From a checkpoint of a small model that answers yes/no questions on an image's attributes: fusion encoder layers 8.
Rows from expert 1 of block 9 of the image encoder, named by matrix and row number. Rows with one number belong to one neuron. Each number is 128 + 24 x the weight over its row's rms, rounded and kept within 0 to 255. All counts start at 0. Numbers have three digits each. After the name is the row's rms in percent of the matrix's.
# up: expert up (encoder.blocks.9.mlp.up, 4x192x192), inputs 128-191
# down: expert down (encoder.blocks.9.mlp.down, 4x192x192, transposed), outputs 128-191
up.135 103:165118129130103134115150126119120113147116183144176160132120103121107125158139167095122127131096118116109073141097072115200139172109114176128152097086149101120091136122132132145138136132168142
down.135 104:111129143152149117165095140110130100113172092115081136080132131173133153115104098116143147136142138119115146106138137129085115113147153102113144150174083140122144141150049108137112144121131116
up.136 097:125101094126157128141174149138121157172131145143136181120117110141124144069165106154104142135125116130144128155108090134132147141080134139125134130156128099106106117143123145159090122157132170
down.136 103:123132138133095118166105104095131134121149133120125124152121143115140096114146109075142099113124112135116124143173136155138118138159113094143116146121100125132138107144127129109144122143111092
up.137 107:107122134121125108145090114148152180137100113151097127133123119123130110131139119108137087085148159169188177140133130152127130154095124110146145088112157094095156114122122163130167122157132120
down.137 097:153116117101103128139140104103111092102142165126159120146113133145122128108106135155132134152144112118083094141153127137128138111134088159127121146123142154145120161125124102100101103090115110
up.138 084:128141115109111149108125110128163154129119158154107191119130137163121117111137161148146112061103106123103131130147078105150132102135141149118101076129132110172089119130084141140104155127154144
down.138 093:128105161133157084126091126138121099144139124121132103145131122095119138090112115101119144152136123143089128085097172124121110124117110100144144163122131136131126164154121140123113135140127119
up.139 079:168083123121128131130195173147142159128098126136159144070092129082171173097148130118117144117127122141130140107167110117135118124147100127131186115130137091121156108127163111175189156123141125
down.139 080:099176076156119075136113103129111102147159143109140099175158142174088089129088136083105131133094130089107115149113161147155102146131141097138091113094106163190137081108153113122107102122117147
up.140 076:125127147121096138174091120097111127146119148148159101075150106141162136101097112151128114109129084180167123128170119129135159105142152096134129150132134123161139110120118153128137128100119152
down.140 084:148118116113159114134120139133132173137131121077083168170121121113119163142142126078094145104103123083085115103089145148120138154149120153103141098164121129094130154118164103162131129130152117
up.141 098:159158131095128101141123166087129095121170124187155115125144161080127149097131110105160113163157126183163153126089085118144123150119123114139091129093127121128100122125137132142131126155139086
down.141 102:080114121132130152140139098128139154116083143135114130117171127140121108097124157118131121142113097106115100160144149142106123115152127165132122095186125126119192145163146110095133107138139149
up.142 116:104090123136098122071121075113132109125162112126158140184158131171173132115093112134138139128108125113091113128148110121118154122143121171123167101142095090133130110111176137132104140128098121
down.142 105:139159149131140111157169170146181134115126109096124135110139096118102175152166095154086102138157140157163098173160140126112118131112130099144125154141157128171123119183073116080105084096145136
up.143 096:147170102103111129169131147105132109172078114167134136076161102152170142101127126112109107116107146181179119131149113082151094092121135138127153132135128117131132143120143143140114138149163105
down.143 098:138126169092115133145086132195168119132196149090154108146086140077096100132154126111130126129149090113099154097090097113082144134149118154121119119160106122134139118151161081125132111111126139
up.144 087:166133132141115115151137121139075116143112081179119114144134113143174115127081138120148106138123115181147121189147127157120131067102114149097136137156165102072113104123125133141112167132164103
down.144 079:143137122109149156136096110155149134104139122146135115117125150122135133071185133137114130098159136119136129120137120081111093190124132118153101129114097155157186141105117089135133119141122124
up.145 090:140148100110107114150138127079153139148137122138091055114153137114140139140092112115123120115134113125126118131130109129140120115108096151151104107122110138116123112140107135163110117130090146
down.145 093:140117172154144149165157145165087093100136101123168170158112120141107121116151150103169139112091130128122131120126137111122122151066105130124149152123170157107146106132157139110151139132121094
up.146 102:153082153131155137155126130129172132152137126129123158108113112132137170114104122130126133143108103166114115124119096072178126151135109132122163083105092159101124112113126173149095126142147140
down.146 111:099191113133131130129103133097171112092155125122118102122133118124118138151140148144126132122195149119117159123150113159101072086092133154126094132129119114144087112134133065103167166095102108
up.147 092:129129117123121145113098173120192126134171140171171129143110086109117151114128165154110107095119107212124087105162110143148173174118116119100126090095115091115101077138154140136123106136116121
down.147 102:125114147126131099120147079154139109110118143114080119141143176124145128132131107087106111122122123098098173124071115117116128115156098134117126159114107108146106163141137166103135097091136190
up.148 115:123125139113162127128088113125133101125108159168108116101137114158106120125188126132129128109072149171135142118116092060139155105129144124140178088109105104103129123124140146156095102140153157
down.148 117:134104160161113148135126107169142158152108139153163149109120132144164152113073108113149099096135130102106146138138189135144137145134141142103123145122162105192161122119090067161117137117148111
up.149 093:127142121165122129109092112104136116154104137167116105135136156111102148121141125133138179093123139137146123110122120145121135093109093104127146135127126134084104099182157139123085154161101158
down.149 087:109132154101125169148134124148109143151148141121149168126156105120164135109118132089096080145114116118100090136129116103139127126114154165118116131153150147168148112082104126139147151099155088
up.150 112:117171138129153097165086124118118134119120105163150111166141109147135146123089129159078147127139149133147107170129141123159159112121130146167101111141131135096119109091135109117134099127131073
down.150 109:131096113087136149113149152159135116093140108104107149100109132130104086125130146136142141105147107127133135121120126119096104156132140136113126160110145119167102134112094152131115130145065157
up.151 094:144094113149095111127136133141136152144104120135145118119137072123164155101105152134119128137171080141087123168166128131117125207165075131127121123094106142117121147153107119139110160080128108
down.151 094:080182087139100139132101170109129084090116139119107149121128140110091131115167123128127132077111129104113155088115154126163087082139128096145153115115107098141125099121158105129165125166155145
up.152 096:147132120094122143129103144139100103129117127119120086132138144092168150136158096141101124107102139162164129092112111148154116155099107116142113110138105111113142138146128127134138144129156142
down.152 095:086152123138154144146162111109125148141120155170134175143109109124063110089140147132167144141148094105112129155151167184130116130130114156084128116154155146144118125114168108118132136118089110
up.153 111:134085135138145154155140088119167115146114161157140127133136094165113113102197124149105141123122064137184124132103091081142147111120140130132115102135130088108131142116145125125153127105103146
down.153 113:115133109089131128112102200130135139131115153120123114189076107117164128132064129112155119137159121119111167147169170143105079161115120132163126129128107149119132182124100147123128085140168127
up.154 087:178068127103126146127075123108140116150100128159176089136138163112169140124092157120131140154148156145134129122146113160163077137112100129147165142138133133094104151099101161160078125110105097
down.154 086:101189115147147135122156112117112180146114104088092147121114068143121105151127132065108103118103115086127126110135132117114161168146158111155137136130125142158150100153127112104169112101153156
up.155 095:124120109126129110086139120111135094128131176143108116106140133138087142117171098133089131143124112127184118100118155096087152112130104143175157104124094089153123105117136121115142105138182133
down.155 093:142133160146153132122158143124100125128084093133118145133141104106190134101085112107201074102143154146113123158163083136139161122100148121129070123131159133122147151143120139134129155135079129
up.156 099:143151127106105135163103119067139162158104121138118162097134112109137135130143143141120134083138077147160144137072130094098125076151125124132115105127112145097078112131155160136107122126105144
down.156 096:214079175138156086111119119176118065110143161135143122170134111128146144115117119116135101134160114127089118131173111158162134156136134113110149165131156092125168143103120135106116114117136118
up.157 103:161118090125120144124120113151132106098167123098139146089120116100119138135123133136117109121122130179138128121144084118138168197120134185139131101132123127121144101082158127116115064178114106
down.157 104:103175147153124148129133121115159121122122136131118143113117130153139111133143139106171141137145141140125148152095165132151092115093145076142149122085144097091081186180117154110135158085135146
up.158 097:113112096129150143160085159119131136168190141143131094120088082151115146115116144120142108129109133184169143124132111165136152137123154095125181133128132120092131100140151151116164107087127118
down.158 106:124153150119153153127161083118109095087136110096124140122157152129137122096145155164130138130140109103166163123118155117131093128124131149166139090138133156137124136122148095131109163109163145
up.159 094:136162120141117104121132079157064120141126095119188106138131042138145123151133138107114133153127126146135135127182118128143147090137106129159101124077151136087142164110122120117146147114115110
down.159 095:079138104123145129120115136104153138129163148118080149071148163135120114110148080147155116114150134133148112119085127142138112152132127106151140117146125118164141084141108146147089115181119138
up.160 121:124113136116124110072139118138143084136143136141148077135166141154122122096132102129155152131125157177133133161161104140115160183123132112147139083148159122092117149157170106092129141142094107
down.160 119:114160093175163117134129137145110175151147131112103162137149101105134113127148102135152112124134099095148130131120147129128109102116123170145096159124094126126118122103118134158157081108165164
up.161 102:133111107147158151127149133098140135129136135144121135141149100116142145118120129142109111127148116200139134169163131081107134074111143113101154137119154111079119124126119107142100124144119111
down.161 104:122138148104124141145139159096159105115094117117141129136144159139131127147151129148102140098108141108126092109127127131146134135142132112132146111154113128163143204193094170094164105141114153
up.162 095:136111126129102131124059129143096119100086127185149115163134126104134115148130132168132120131129123144123120163092147152176147090115137164127114124144107138114134150138114147132095151130174132
down.162 093:091101144130148124103190154145150135132127123089076146067106130163103156132123106110124105134153153120133150105138095136069143136185142105116163122136174092140098108108105110130175144117089107
up.163 130:136117173123138127136132173150172114137116138144147175118159126156146154103138109082115143161159098122182151142160123155152113083109128124104130119125091141127128153082107142140132140144114122
down.163 135:182102102131136111119144143094121132073147102100126131125133158158110130129110125156132093083153180107127110155086096139110116154143111147102100143118107140124154098155111097103113133190119138
up.164 097:171124145109102115102084098093135112167068186160125151131102104142157145153144125127152156177143122104116152125155143106166124086115113119137145123129151134072125138109139085148137158123074101
down.164 093:118120113111111115150141164145099169088177079115169111143179108160111152139128164142165098137100145112152131130121122166080140168148136131118143125107086118180116111158142148140139127124155130
up.165 092:131145106139145105130104148145142150163142176140112057118164144071147141117109177160132146165103137201142120143155167117150117149118096127136136092130169108144165122171151149143134093137101160
down.165 088:141118174095120155155138117132130079072127095124149165132115113140133114105132127111145077106137113064106113125099111103100117109110155158151169181125119161106093124082114129116161109151130126
up.166 087:160129109116122104128102095129151122146110126138162107144086120077110145117141122123123146125186146091136117134097087143125146156127152112147166143137098108113156134147162149123137146133097138
down.166 091:093106102113121170140119139115117187105095137126102117099155120151134130134116181076178088146118133136108140153139138145160129121081113134079145123156167135102131115120089122118166094078148132
up.167 108:140122165169110125116119086154115165169101121125144088163151145122113136088142131128130104109123135149127127112100090104120170130105135126117100110111139145095110133203126135132131084169148114
down.167 108:130165137097119160143107151109147082156153141150146193129128124110125111124099144116127103151116103138094151122166157124154073118157153132162134122164163077184130156102108111132134133100120106
up.168 086:132080098141124185127095110146106153118099107150082114171122127146199153126107118100153152100163103182137149156144090139172115158159123132125145124140152110118146094129144125140136125143133138
down.168 092:141176160121124113117104160084125131097138143124184127091144117068094109123130122126108105129108146096154170119142142105079123111157111102126098102103097122122152149150097125133110138115142113
up.169 101:157146100101172131117109106102200115119080144158152089106141097120138144136144125102104171110137129176117111142130169105129074097152106124159110107122134133108105126138101116158107102159156104
down.169 099:096101141128115097120149128113099150139112132079149148180097107131127111121095130096139073121144094105130149113105134112150132125108111142089161124142109144143160109112150146076130099106121124
up.170 092:135102138113128132150121144097111133154114133148141082127135121107111178156163109127150160109140090142176127122129122146112148134129099129171125144146171149153094091137145132138086142139097104
down.170 092:115121131151144133119158106147135137098125159095125179157158133121143082116090135148082074147124115116132098121144103123138162138141129142089107130132141111091135125123123096118186111141200153
up.171 090:140147149094128112116112115156148131147092144104158119128169073175149147099138140108121119137146107132125122127121106132137119122143093106130130099129102128086116134139133139124144186105167148
down.171 096:111106135175103116106128136138100124143119108142114179122094144122124100120153049129087125135116121149155114132164170130126102119137138155127108138146125101144115124184177104130120086124100142
up.172 099:114100084120130131130095132128150134123161157103131141142112134149115187094138125103137127172127140108132134147119114157104118139144099112141164090095153135118129117106119110146149152181119097
down.172 092:166160150128126125139141110085107130122130041136119130106139128119149109097135118139118107082085091122097135129147119090136126099110125113117133146154113124167138177108163132110118106115125119
up.173 115:134147127145154086160154119116125156147127105106117137078166049091138161105122101128118153097137095141112118189120087141179141101098113157112149091155124118151135127142124108140158136155131126
down.173 110:126129114099118148134148119131116121129158181123186153169081139155131146133147157135157081135164140130130140126144123116122119102156161079137101162106135122128147127093119128110140118114146084
up.174 096:130114116148137146142178156122094103157149137092114090127188140174160120123125114095086174118116141089100095136123111108107175153134148116113150103141123107108121113171124092135115125163213142
down.174 088:143134167122080085098125103122135139092112083123135153143099147087158119106138114124155082108136123155145157141157145100123108157099101167128075143115146161146139134093134147114132168130091134
up.175 095:158119163117137160167119119131120154122147105152156137130120116136164146117116111125139133107117121118146139108120127143159142117115158143126133124116143095112099177180116175121126127110080131
down.175 095:105139105147118129116150148062075148152130129113093136129112127102099144089128132164179132119129176150090083136159121125187124149113133123189112115150150132128130093104151102090123113149151117
up.176 090:130139150114076123122106155093122098116118098126141144127101089155127112139156105083141089131114133141130115133128102148129141124121097148110153087122137150119134093116112127162123136107120117
down.176 090:128106099129195103147151153113114165138094151119116125167134133122131104105092119124139150088132065125130176078147127126117120140145166102138131161155103108139092141137140142107113132110166128
up.177 103:116150122123116143145129143069158138133058172108109162127154095137130123106124115090118119104118141127119150122096118081117195113160129144139142095132060103117098109134170110112138121156116116
down.177 098:181118115158118099126097136171115129130130121114163093109133132118143130135131116164128121119125137135157110129138103167128137111123163115094086167145175118198142174136106110109142152083114170
up.178 090:183090083114152149101126135135147145099115103145121130113099104144151127110114128131131084107164125121170092119104159125131115105148122095115136126120118090099127108137121067126151146104143108
down.178 095:080164128152105107174133089145114106163167128115161148148144168110128141132116167130165173136091113123105122111153079125153139163127132145139129136094118160145132138121151142130109132144095160
up.179 098:118148147097124158145141086108115101097128067098095087153079123163123136114140164118113132129130110194135114122111100173132113064154144103124109155103124137116133124103120124119100134142129171
down.179 096:136149123137141142132113144130143098140095177123166143118178152098100116110126120138111131146138139091128127132124157074150127138099097169107132151126112135144145125131135082136169113142155114
up.180 112:142199132152137095149122079098138104113110133121064101201162174141145155112124101134108129094154140133111145149121096132079140141158121096146136131146144120122123143142152151112101120114110155
down.180 109:073127138106150143105151145141090140180159140170155103114108116108066104113146132109135087133122124209124130147188150146158130102083159109108113143112087140105147139120124124146191145174137122
up.181 111:120105128113173158102176113147176125143092136165149116114124112148109147120113139137135102098131100166143105094139141088162117133131164115117133138130111113102097138125117123104134109092184102
down.181 106:113142135147113119132094120120104152154141130090107141130109115104159128153145179108117120131124128116134135159120093145130125113131090186123147092115139130178132169138109123093126150151104155