From a checkpoint of a small model that answers yes/no questions on an image's attributes.
Model: 48-pixel images, encoder norm layernorm, encoder patch size [8, 8], encoder layers 12, encoder width 192, fusion encoder width 128, fusion encoder moe top_k, fusion encoder num experts 4.
Data: trained on photos of arthropod specimens (BIOSCAN-5M), 48750 training examples.
Rows from block 4 of the image encoder of a small model that answers yes/no questions on an image's attributes, named by matrix and row number. Rows with one number belong to one neuron. Each number is 128 + 32 x the weight over its row's rms, rounded and kept within 0 to 255. All counts start at 0. Numbers have three digits each.
After each neuron's rows are labels from the 100 images, of 14976, where the neuron reaches its highest value: "top examples" is what is common among them; "place" is the part of the image that holds the peak. Only what is clearly more common there than usual is listed. The data: photos of arthropod specimens (BIOSCAN-5M). In brackets: how many of the 100.
# fc1: MLP up (encoder.blocks.4.mlp.fc1.weight, 768x192), inputs 0-47
# fc2: MLP down (encoder.blocks.4.mlp.fc2.weight, 192x768, transposed), outputs 0-47

fc1.378:219164111120105076107140121063114137084076158145122111126191112138113161099196100070125163087118135153125165150120081164110153169119164083137158
fc2.378:079115102179130120166114133102144138133163117127131139084073117121153147100118109192147073137160080161113188129108105110116155071101082152119103
top examples: order Diptera (60)
place: bottom left (39)

fc1.137:149096171092161115053126135118114114104107157236112137172210118175132129147181145183115092142100106127161107187140070140092102102136118098147126
fc2.137:125111088130109156128105135115109187092154069078147133062118113112112120072125087156185127105105121113072176133142146115096107101146102172091138
top examples: order Coleoptera (62)
place: centre (53)

fc1.10:172089159139142116103138069119096043093199131105122126150154160155173164139134107141182178092119097112120075102170090144054106125107110187053100
fc2.10:138147155098176141103132163137087073106153074143102098102126121081181098162151130107158123165088145139193125144172150127146152152156144167141154
top examples: order Lepidoptera (33)
place: bottom centre (27)

fc1.209:146102128186154140089134136124124155146115126142128194133118139136129117136139140098105088162137124076157143081196117164168101082142087082111167
fc2.209:103145145088114108161117108108123132089128028149135135093118127108102122094125136163125123091147119124128102154113165111099136138122141195107129
top examples: order Coleoptera (78)
place: middle left (29)

fc1.17:124114126137140142088150111125167125060179134083093119125183198111149102147132160139109095164128150137135096130158073166072153114131118116105183
fc2.17:157113140199193128130129151131092062172145098110103138100088148120120156086126124121127162106136143133142073161096146126162165092148143187089133
top examples: order Lepidoptera (38)
place: bottom centre (30)

fc1.691:169114138106095066130131126060105179088121119176166068099167139168113176129147100144109093160133122165114137133128139157098174160157065134144085
fc2.691:062169129134151173167117132146103109135186083125094134151105107143081151136138162154090120113127090094161172120188112135129114112083174150143113
top examples: class Arachnida (36)
place: top centre (65)

fc1.230:089145175155173167097096088126082121070162152095161121088088147096134148103119108159140175133082148096160176138151150094151122162116110182086155
fc2.230:172122133103065112119117118113125118098137189160107160177207129171140098175113185150081104114112106160136118073181119124093133094115151076171103
top examples: class Arachnida (33)
place: top left (27)

fc1.363:110099092125134102144120095135174110133192185116125141107127120164110103103111126090140120103167162135129156083111155079177115136127127205137148
fc2.363:090160183124102142149062095135120131169092173181096178149110080106138073139121182196137145128100150101108146133132129139055066145120109068059139
top examples: order Coleoptera (48)
place: centre (65)

fc1.630:137117116171136113142155080113146103120139109172095120146180170128111105114132140063106148148102134155163110079184125123114136145107081105119136
fc2.630:145102134157123072113129071055132134116149147103155147159155104129118073181162120213093121107101105135117150160131163149164118063073153173107115
top examples: order Lepidoptera (44)
place: top centre (32)

fc1.404:108134163147132073133069181052083175127101114134128130136132131167136165164188137172099080131082169125148095098133129138082128162168088113149092
fc2.404:108122106121123167120186123156119113124137093088161127122139149124074059128115101143129122133182108076185145102120106054137183075119109212091091
top examples: class Arachnida (30)
place: top centre (47)

fc1.549:175173067158118121136129136134118155120112148113120095072149150130171165126112158167119169095078130068160100111145123142163151173115120121177145
fc2.549:075160151101132125135128140155122095076114124127100133148131091175094126196127162133132094145097144177060103148111156141088130096065079166117090
top examples: class Arachnida (36)
place: top left (28)

fc1.626:113133169132094130118148096148131122166097087146097186126077083170134065179118071156158146079061108116167141162151102120117168180052119089128096
fc2.626:149144111073157111095084108121177097062157108178139178136106119085155117089112169116123096111136113118124122121135099143133105101122170128062138
top examples: order Hemiptera (30)
place: bottom centre (31)

fc1.659:094176138137150163169110179120181189201161123138133120189116144108116143118163071194123055113155112136106147158141162154121072075149108092051129
fc2.659:125021092108119099124153153164082197141171126142152151086134128097170116135089120097155171058131160126128122037144093111121113115167098165196166
top examples: order Coleoptera (59)
place: bottom right (30); centre (27)

fc1.241:124094089191134131158151131106186137150116100134105093111136129163080083119104187109116101136134132126136093084111123116151105131073095109056117
fc2.241:134102144093166045120091231130140081172155076122144159128127126096176115155117079126128180129159131196144122090165086111083114087132099131055096
top examples: order Coleoptera (41)
place: centre (51)

fc1.420:171138096147186079156186066088163155132047126143099145165147112198134157112148079144131103151135067166125149114083123082160155174145113091131170
fc2.420:124107109075128109138106195218129153142171137126148119084125135083179121129099183166135129094175187111095168092109087102120114125139158150133088
top examples: order Hymenoptera (68)
place: middle left (28)

fc1.351:172103058151195124152149124160140128149049149164148122090116111083164137112151165114138132110062146131073197156147086103140094140219150124117128
fc2.351:150162110168119164089144132157154175087133108172168066120143111188049105141118124109151139140140133184194170117084136162102165138150109116094102
top examples: order Hymenoptera (63)
place: top left (30)

fc1.446:113064157173126095137178145138138138188081113115082103131051122127124132092129140131098104183142109145079139134143154130165159159128045144126146
fc2.446:079155098126153176161134114150097127107130195165176147096177185171145086132146072083152116108164149129129123091112114184155075088088191153086151
top examples: order Hymenoptera (63)
place: top left (35)

fc1.98:131094138162103131105134150145167076115094159181114118156092167126072107185112121054111141147111148132128191172159147160125127226141161157103140
fc2.98:119097106080107113105116156139117114123154131129149134135099154120136104082121162169197111181133118141099103101111101150163148184186148154120117
top examples: order Lepidoptera (38)
place: bottom left (43)

fc1.333:096125118129173160127186147092082200127170107093117083133109071105157181163136122128159107104146154117133163127143146149157172193126088101085161
fc2.333:086112092119127102106139179183133129165139185072130155148116135131163117122143137119107139122112103135082125139109160131130047157112157182175117
top examples: order Diptera (96)
place: middle left (35); top left (31)

fc1.109:169149159124113105107168147119103139141093142155047167100125136105098106153121123138112095149144126150094144092150108134194173176058151113101093
fc2.109:116124149127134162160108143128173090130135151143127133101095065187088227147107071160143157208136140127062129111111138089160161224160104170129142
top examples: order Lepidoptera (41); order Hemiptera (29)
place: centre (50)

fc1.251:078106069117134126074166145151074100124106143145149132148086094130102126155128141084182107137113110161098154171152132176062143109158159144041065
fc2.251:137168088113136117142135142114140177118158111148097115128139164140124088106137134139134144068154142120173135124050141196129127130119106125184103
top examples: order Coleoptera (65)
place: middle right (37); centre (37)

fc1.275:058171089155097136077111123104143143107140155101160167065115111152148132157159137162092085112110155089103183110164081144135159137179068206173223
fc2.275:188080158152176146113169133161057145096129073124122059145093140098123097118096135106134135140145122059208128167172145084150091104134199068096129
top examples: order Coleoptera (39)
place: middle left (27)

fc1.695:192073144117156174110097146086117120094136191078137147131118134055143137117137176142108137107129108149048133158110185121131136136086131138081113
fc2.695:116119162130127174090114111159117169152148133119133113086127148126152130082132004117095119122130083124159135083143095108146132190138121064112137
top examples: order Diptera (96)
place: bottom left (54)

fc1.381:160100117105178122119100162120090154123209076095114162082163092163116113144162154090139090110089180115114132135135103125118182135156070105095103
fc2.381:085171199103092120078112200121129115121113183149123155075140215071167174117141084112140147170126114120087137143171135140133065127094171132120112
top examples: order Diptera (95); family Muscidae (30)
place: top left (55); bottom left (30)

fc1.0:118137142119150096102176121094132126108100108192089118133211158154134164121142092128119080153103106132189147103144131139131121142153049144128137
fc2.0:123164098157095120182071136165126145095184104119118154090090137149142090109166202210110119141111126120082150121124134123059146126083119113122111
top examples: class Arachnida (32)
place: top centre (42)

fc1.593:127184144115126143093169083099106071150119106119160102084179119109143174129110124128124093111200166126121105129165117146176161119138160126093160
fc2.593:061158122119109176139124193125117124144118094089116078171168118142083218134163164143115139162090109125034181147143139133132133175124136143150127
top examples: order Hemiptera (41)
place: centre (50)

fc1.214:100073119193143121116114171113125084130160114107210165116062170080161164136125098129118121132179076110128128154108117158169122180147156102137119
fc2.214:179059147105143082173144064079121095160157064100126100131127136147160152150179119117110128101106102164049163174123119179129092159144069195144138
top examples: order Coleoptera (96)
place: centre (70)

fc1.473:105131030128122125073148182138178208117168139149101114106126124130105122134130102155153136141108066133151112115110111096104172122133129060123089
fc2.473:157127163127126090187080177113145093101149126121140137073125111055178160110133142119165115080121170181121158128119132109145055128121132178170093
top examples: order Coleoptera (55)
place: centre (48)

fc1.610:100037141077105102137175063116145119088159123080111153175089109138136154095137174176116102130110138132161116221143133164106153116172131134145179
fc2.610:155196101143161149119117152119101093148126143128110074058126095099163093165088121165115106089122101121104134145137128103187121088125160147079108
top examples: order Lepidoptera (44)
place: centre (33)

fc1.509:112112155169089118050124081129171137135097108109106131140137121104170105128155162118150087138135124098141081109157120130085177150122100111171145
fc2.509:117116109093112128126153082062206114102151190152202156141097098133156120093098125131170131146077078102127178111141093091179147094167168111093105
top examples: order Lepidoptera (45)
place: top left (37)

fc1.280:094146169130110153153140166087083149155145156122156159172123108083176120138129086128087150143148134099123155144137121153072171155082114152134168
fc2.280:102131092087148148159133148173125087132174095169133161124129126115169148133198103138155102149131094133109148164148173143188146144179130135120135
top examples: order Hemiptera (45)
place: middle right (64)

fc1.739:042127163100102169110123043120126065132101106138164124121160188028153100128121158093088128147127119158101113110195170135129095158151099189168172
fc2.739:194126149183108157113124086084111111070175182136121114099151126174175164152121116192157117072123118133126164123118064089098119147148134093137070
top examples: order Lepidoptera (31)
place: top left (46)

fc1.525:128155086135095148148153169178113086138105088069084125139128193105114149156104149082123118072136100160128137132099127097169125105115109157118109
fc2.525:148166142110177112169174140152165173113051138140148109101156168186127108123175076131173056154139123119105113092122135161099175110149096126148147
top examples: order Lepidoptera (36)
place: bottom centre (35); centre (32)

fc1.192:101155149108149113110204125115133104141099123131125119081131112176093138131151125172133109133179128185095128142123216086139112132142079125135147
fc2.192:158130135140078099150075168167134077091152135140051140122126126134141136134149122141122136133172131095127115129114100138103095118081139165092178
top examples: order Coleoptera (37)
place: top left (43)

fc1.576:160125064137124114148158150109137161146146179140102172101082119126126127134084075147132100174112112078072116122126080083156161095102124132106141
fc2.576:137113115133140100151111126167153061097100107103116162134169130148117088113134178085151138132109126210140095122132168122163083162126154096140111
top examples: order Coleoptera (42)
place: centre (53)

fc1.125:097148155149117171093125053100154108129111082093158123163174131148184118111140190133101062111104096134128203093169171136133135078199123110073103
fc2.125:143122173114124173156141105086135091117130172171152130110085071066107194144117182146121168147103186133121127135112143116135176197136185113136151
top examples: order Psocodea (25)
place: top left (28)

fc1.602:114165116129092105137109058125179113083196128132141139146115124052073153112086158126068145120147128185175135154156140079193105153128186086113151
fc2.602:055121104087154108074139165079167018170124160080154128117139147150134144126105201173141069116171116144155147135185127130127165116171123154169138
top examples: class Arachnida (31)
place: bottom left (35)

fc1.717:182100085153179117135152088111129106119136084121063174127091146207129148138036096072158124131187103111175079163136154137126109106146103128157124
fc2.717:116198185119087075079110150122161117139070190114134147117137145117109129116168121119122110153134098145093158167123121120145155136121106165121111
top examples: order Lepidoptera (34)
place: centre (43)

fc1.680:143199146111141152102166163128124104120121144128135147138107104210145149169103091083137158113125109103107195143177097143070119148155101069065092
fc2.680:133105173084188147159131088111119157155134049124090138142165105026119078120132084114086111163175076166142060100109140193144208143097130175131165
top examples: order Lepidoptera (26)
place: middle right (28)

fc1.22:072127145125097165108181150152148150230156136141126125188134113162150157170149134081163163075144145129079083107122167189074113120156142074170168
fc2.22:142120134119182103145123171121141123082128070165074141076136125133121156118116089174109118177141127136120150153117115142112096133132110145134129
top examples: order Coleoptera (42)
place: bottom centre (31)

fc1.62:165155125085115162151114165110090200130065171217090109091130177141113114182114097153083169083142154119152137143100080125135125116069118167163173
fc2.62:099097131115147144101095064239084086069140088136117135109168158207125107139111105126121155120144139136153106148157113160146145077066099147131114
top examples: order Hymenoptera (65)
place: middle left (32)

fc1.732:127165118110088158109157154211099123119078149178117134154176141169102097120087139112110093135109089131104132106084130103104095155115134120163108
fc2.732:121130160143158144149162170191114193172076081104167079125091134143115127051174076134106132083194181148166088112110165147160129129102124144120137
top examples: order Hymenoptera (77)
place: top centre (51)

fc1.735:145060112121074106081110101193109103186159123078109189093134098099158124103103067187120078085172108121163150184097116134174169062134167150186125
fc2.735:133124139084178145186140176114127121131088162121137117108135122172165124137142150127115169126153143114078167087143173124174116207079090129115169
top examples: order Coleoptera (53)
place: centre (55)

fc1.570:101104120170103100070155147105136151138187150149080145161104170207084113117136131111060105157183177111103170174163164084172102118098086143072160
fc2.570:121179123180160177149172167123109107119153144138101126042104165084166174171105126129111164157136109099116176101125048188072135125155143109093148
top examples: order Diptera (83)
place: top left (40); middle left (30)

fc1.543:143063166166166083099111114124159086129139110149109127128143132136177122127126143149077181189141125172110079117148116139114102085065150145119099
fc2.543:115120076144142182161110122175091131107168108098129110129145124188098094147126058175183137124148133105157176126112148094121130178165124148092117
top examples: order Psocodea (25)
place: middle right (37)

fc1.465:121174146102138143145150098078172170117103061136052175176109101144095151114114083108133143125140136119159170180181131127144118142127164098109158
fc2.465:145136113114166128132137111141172155135091089063146105145069131140141134160154113111112126116127054136086111036138121119103199127062155142110075
top examples: order Coleoptera (43)
place: centre (37)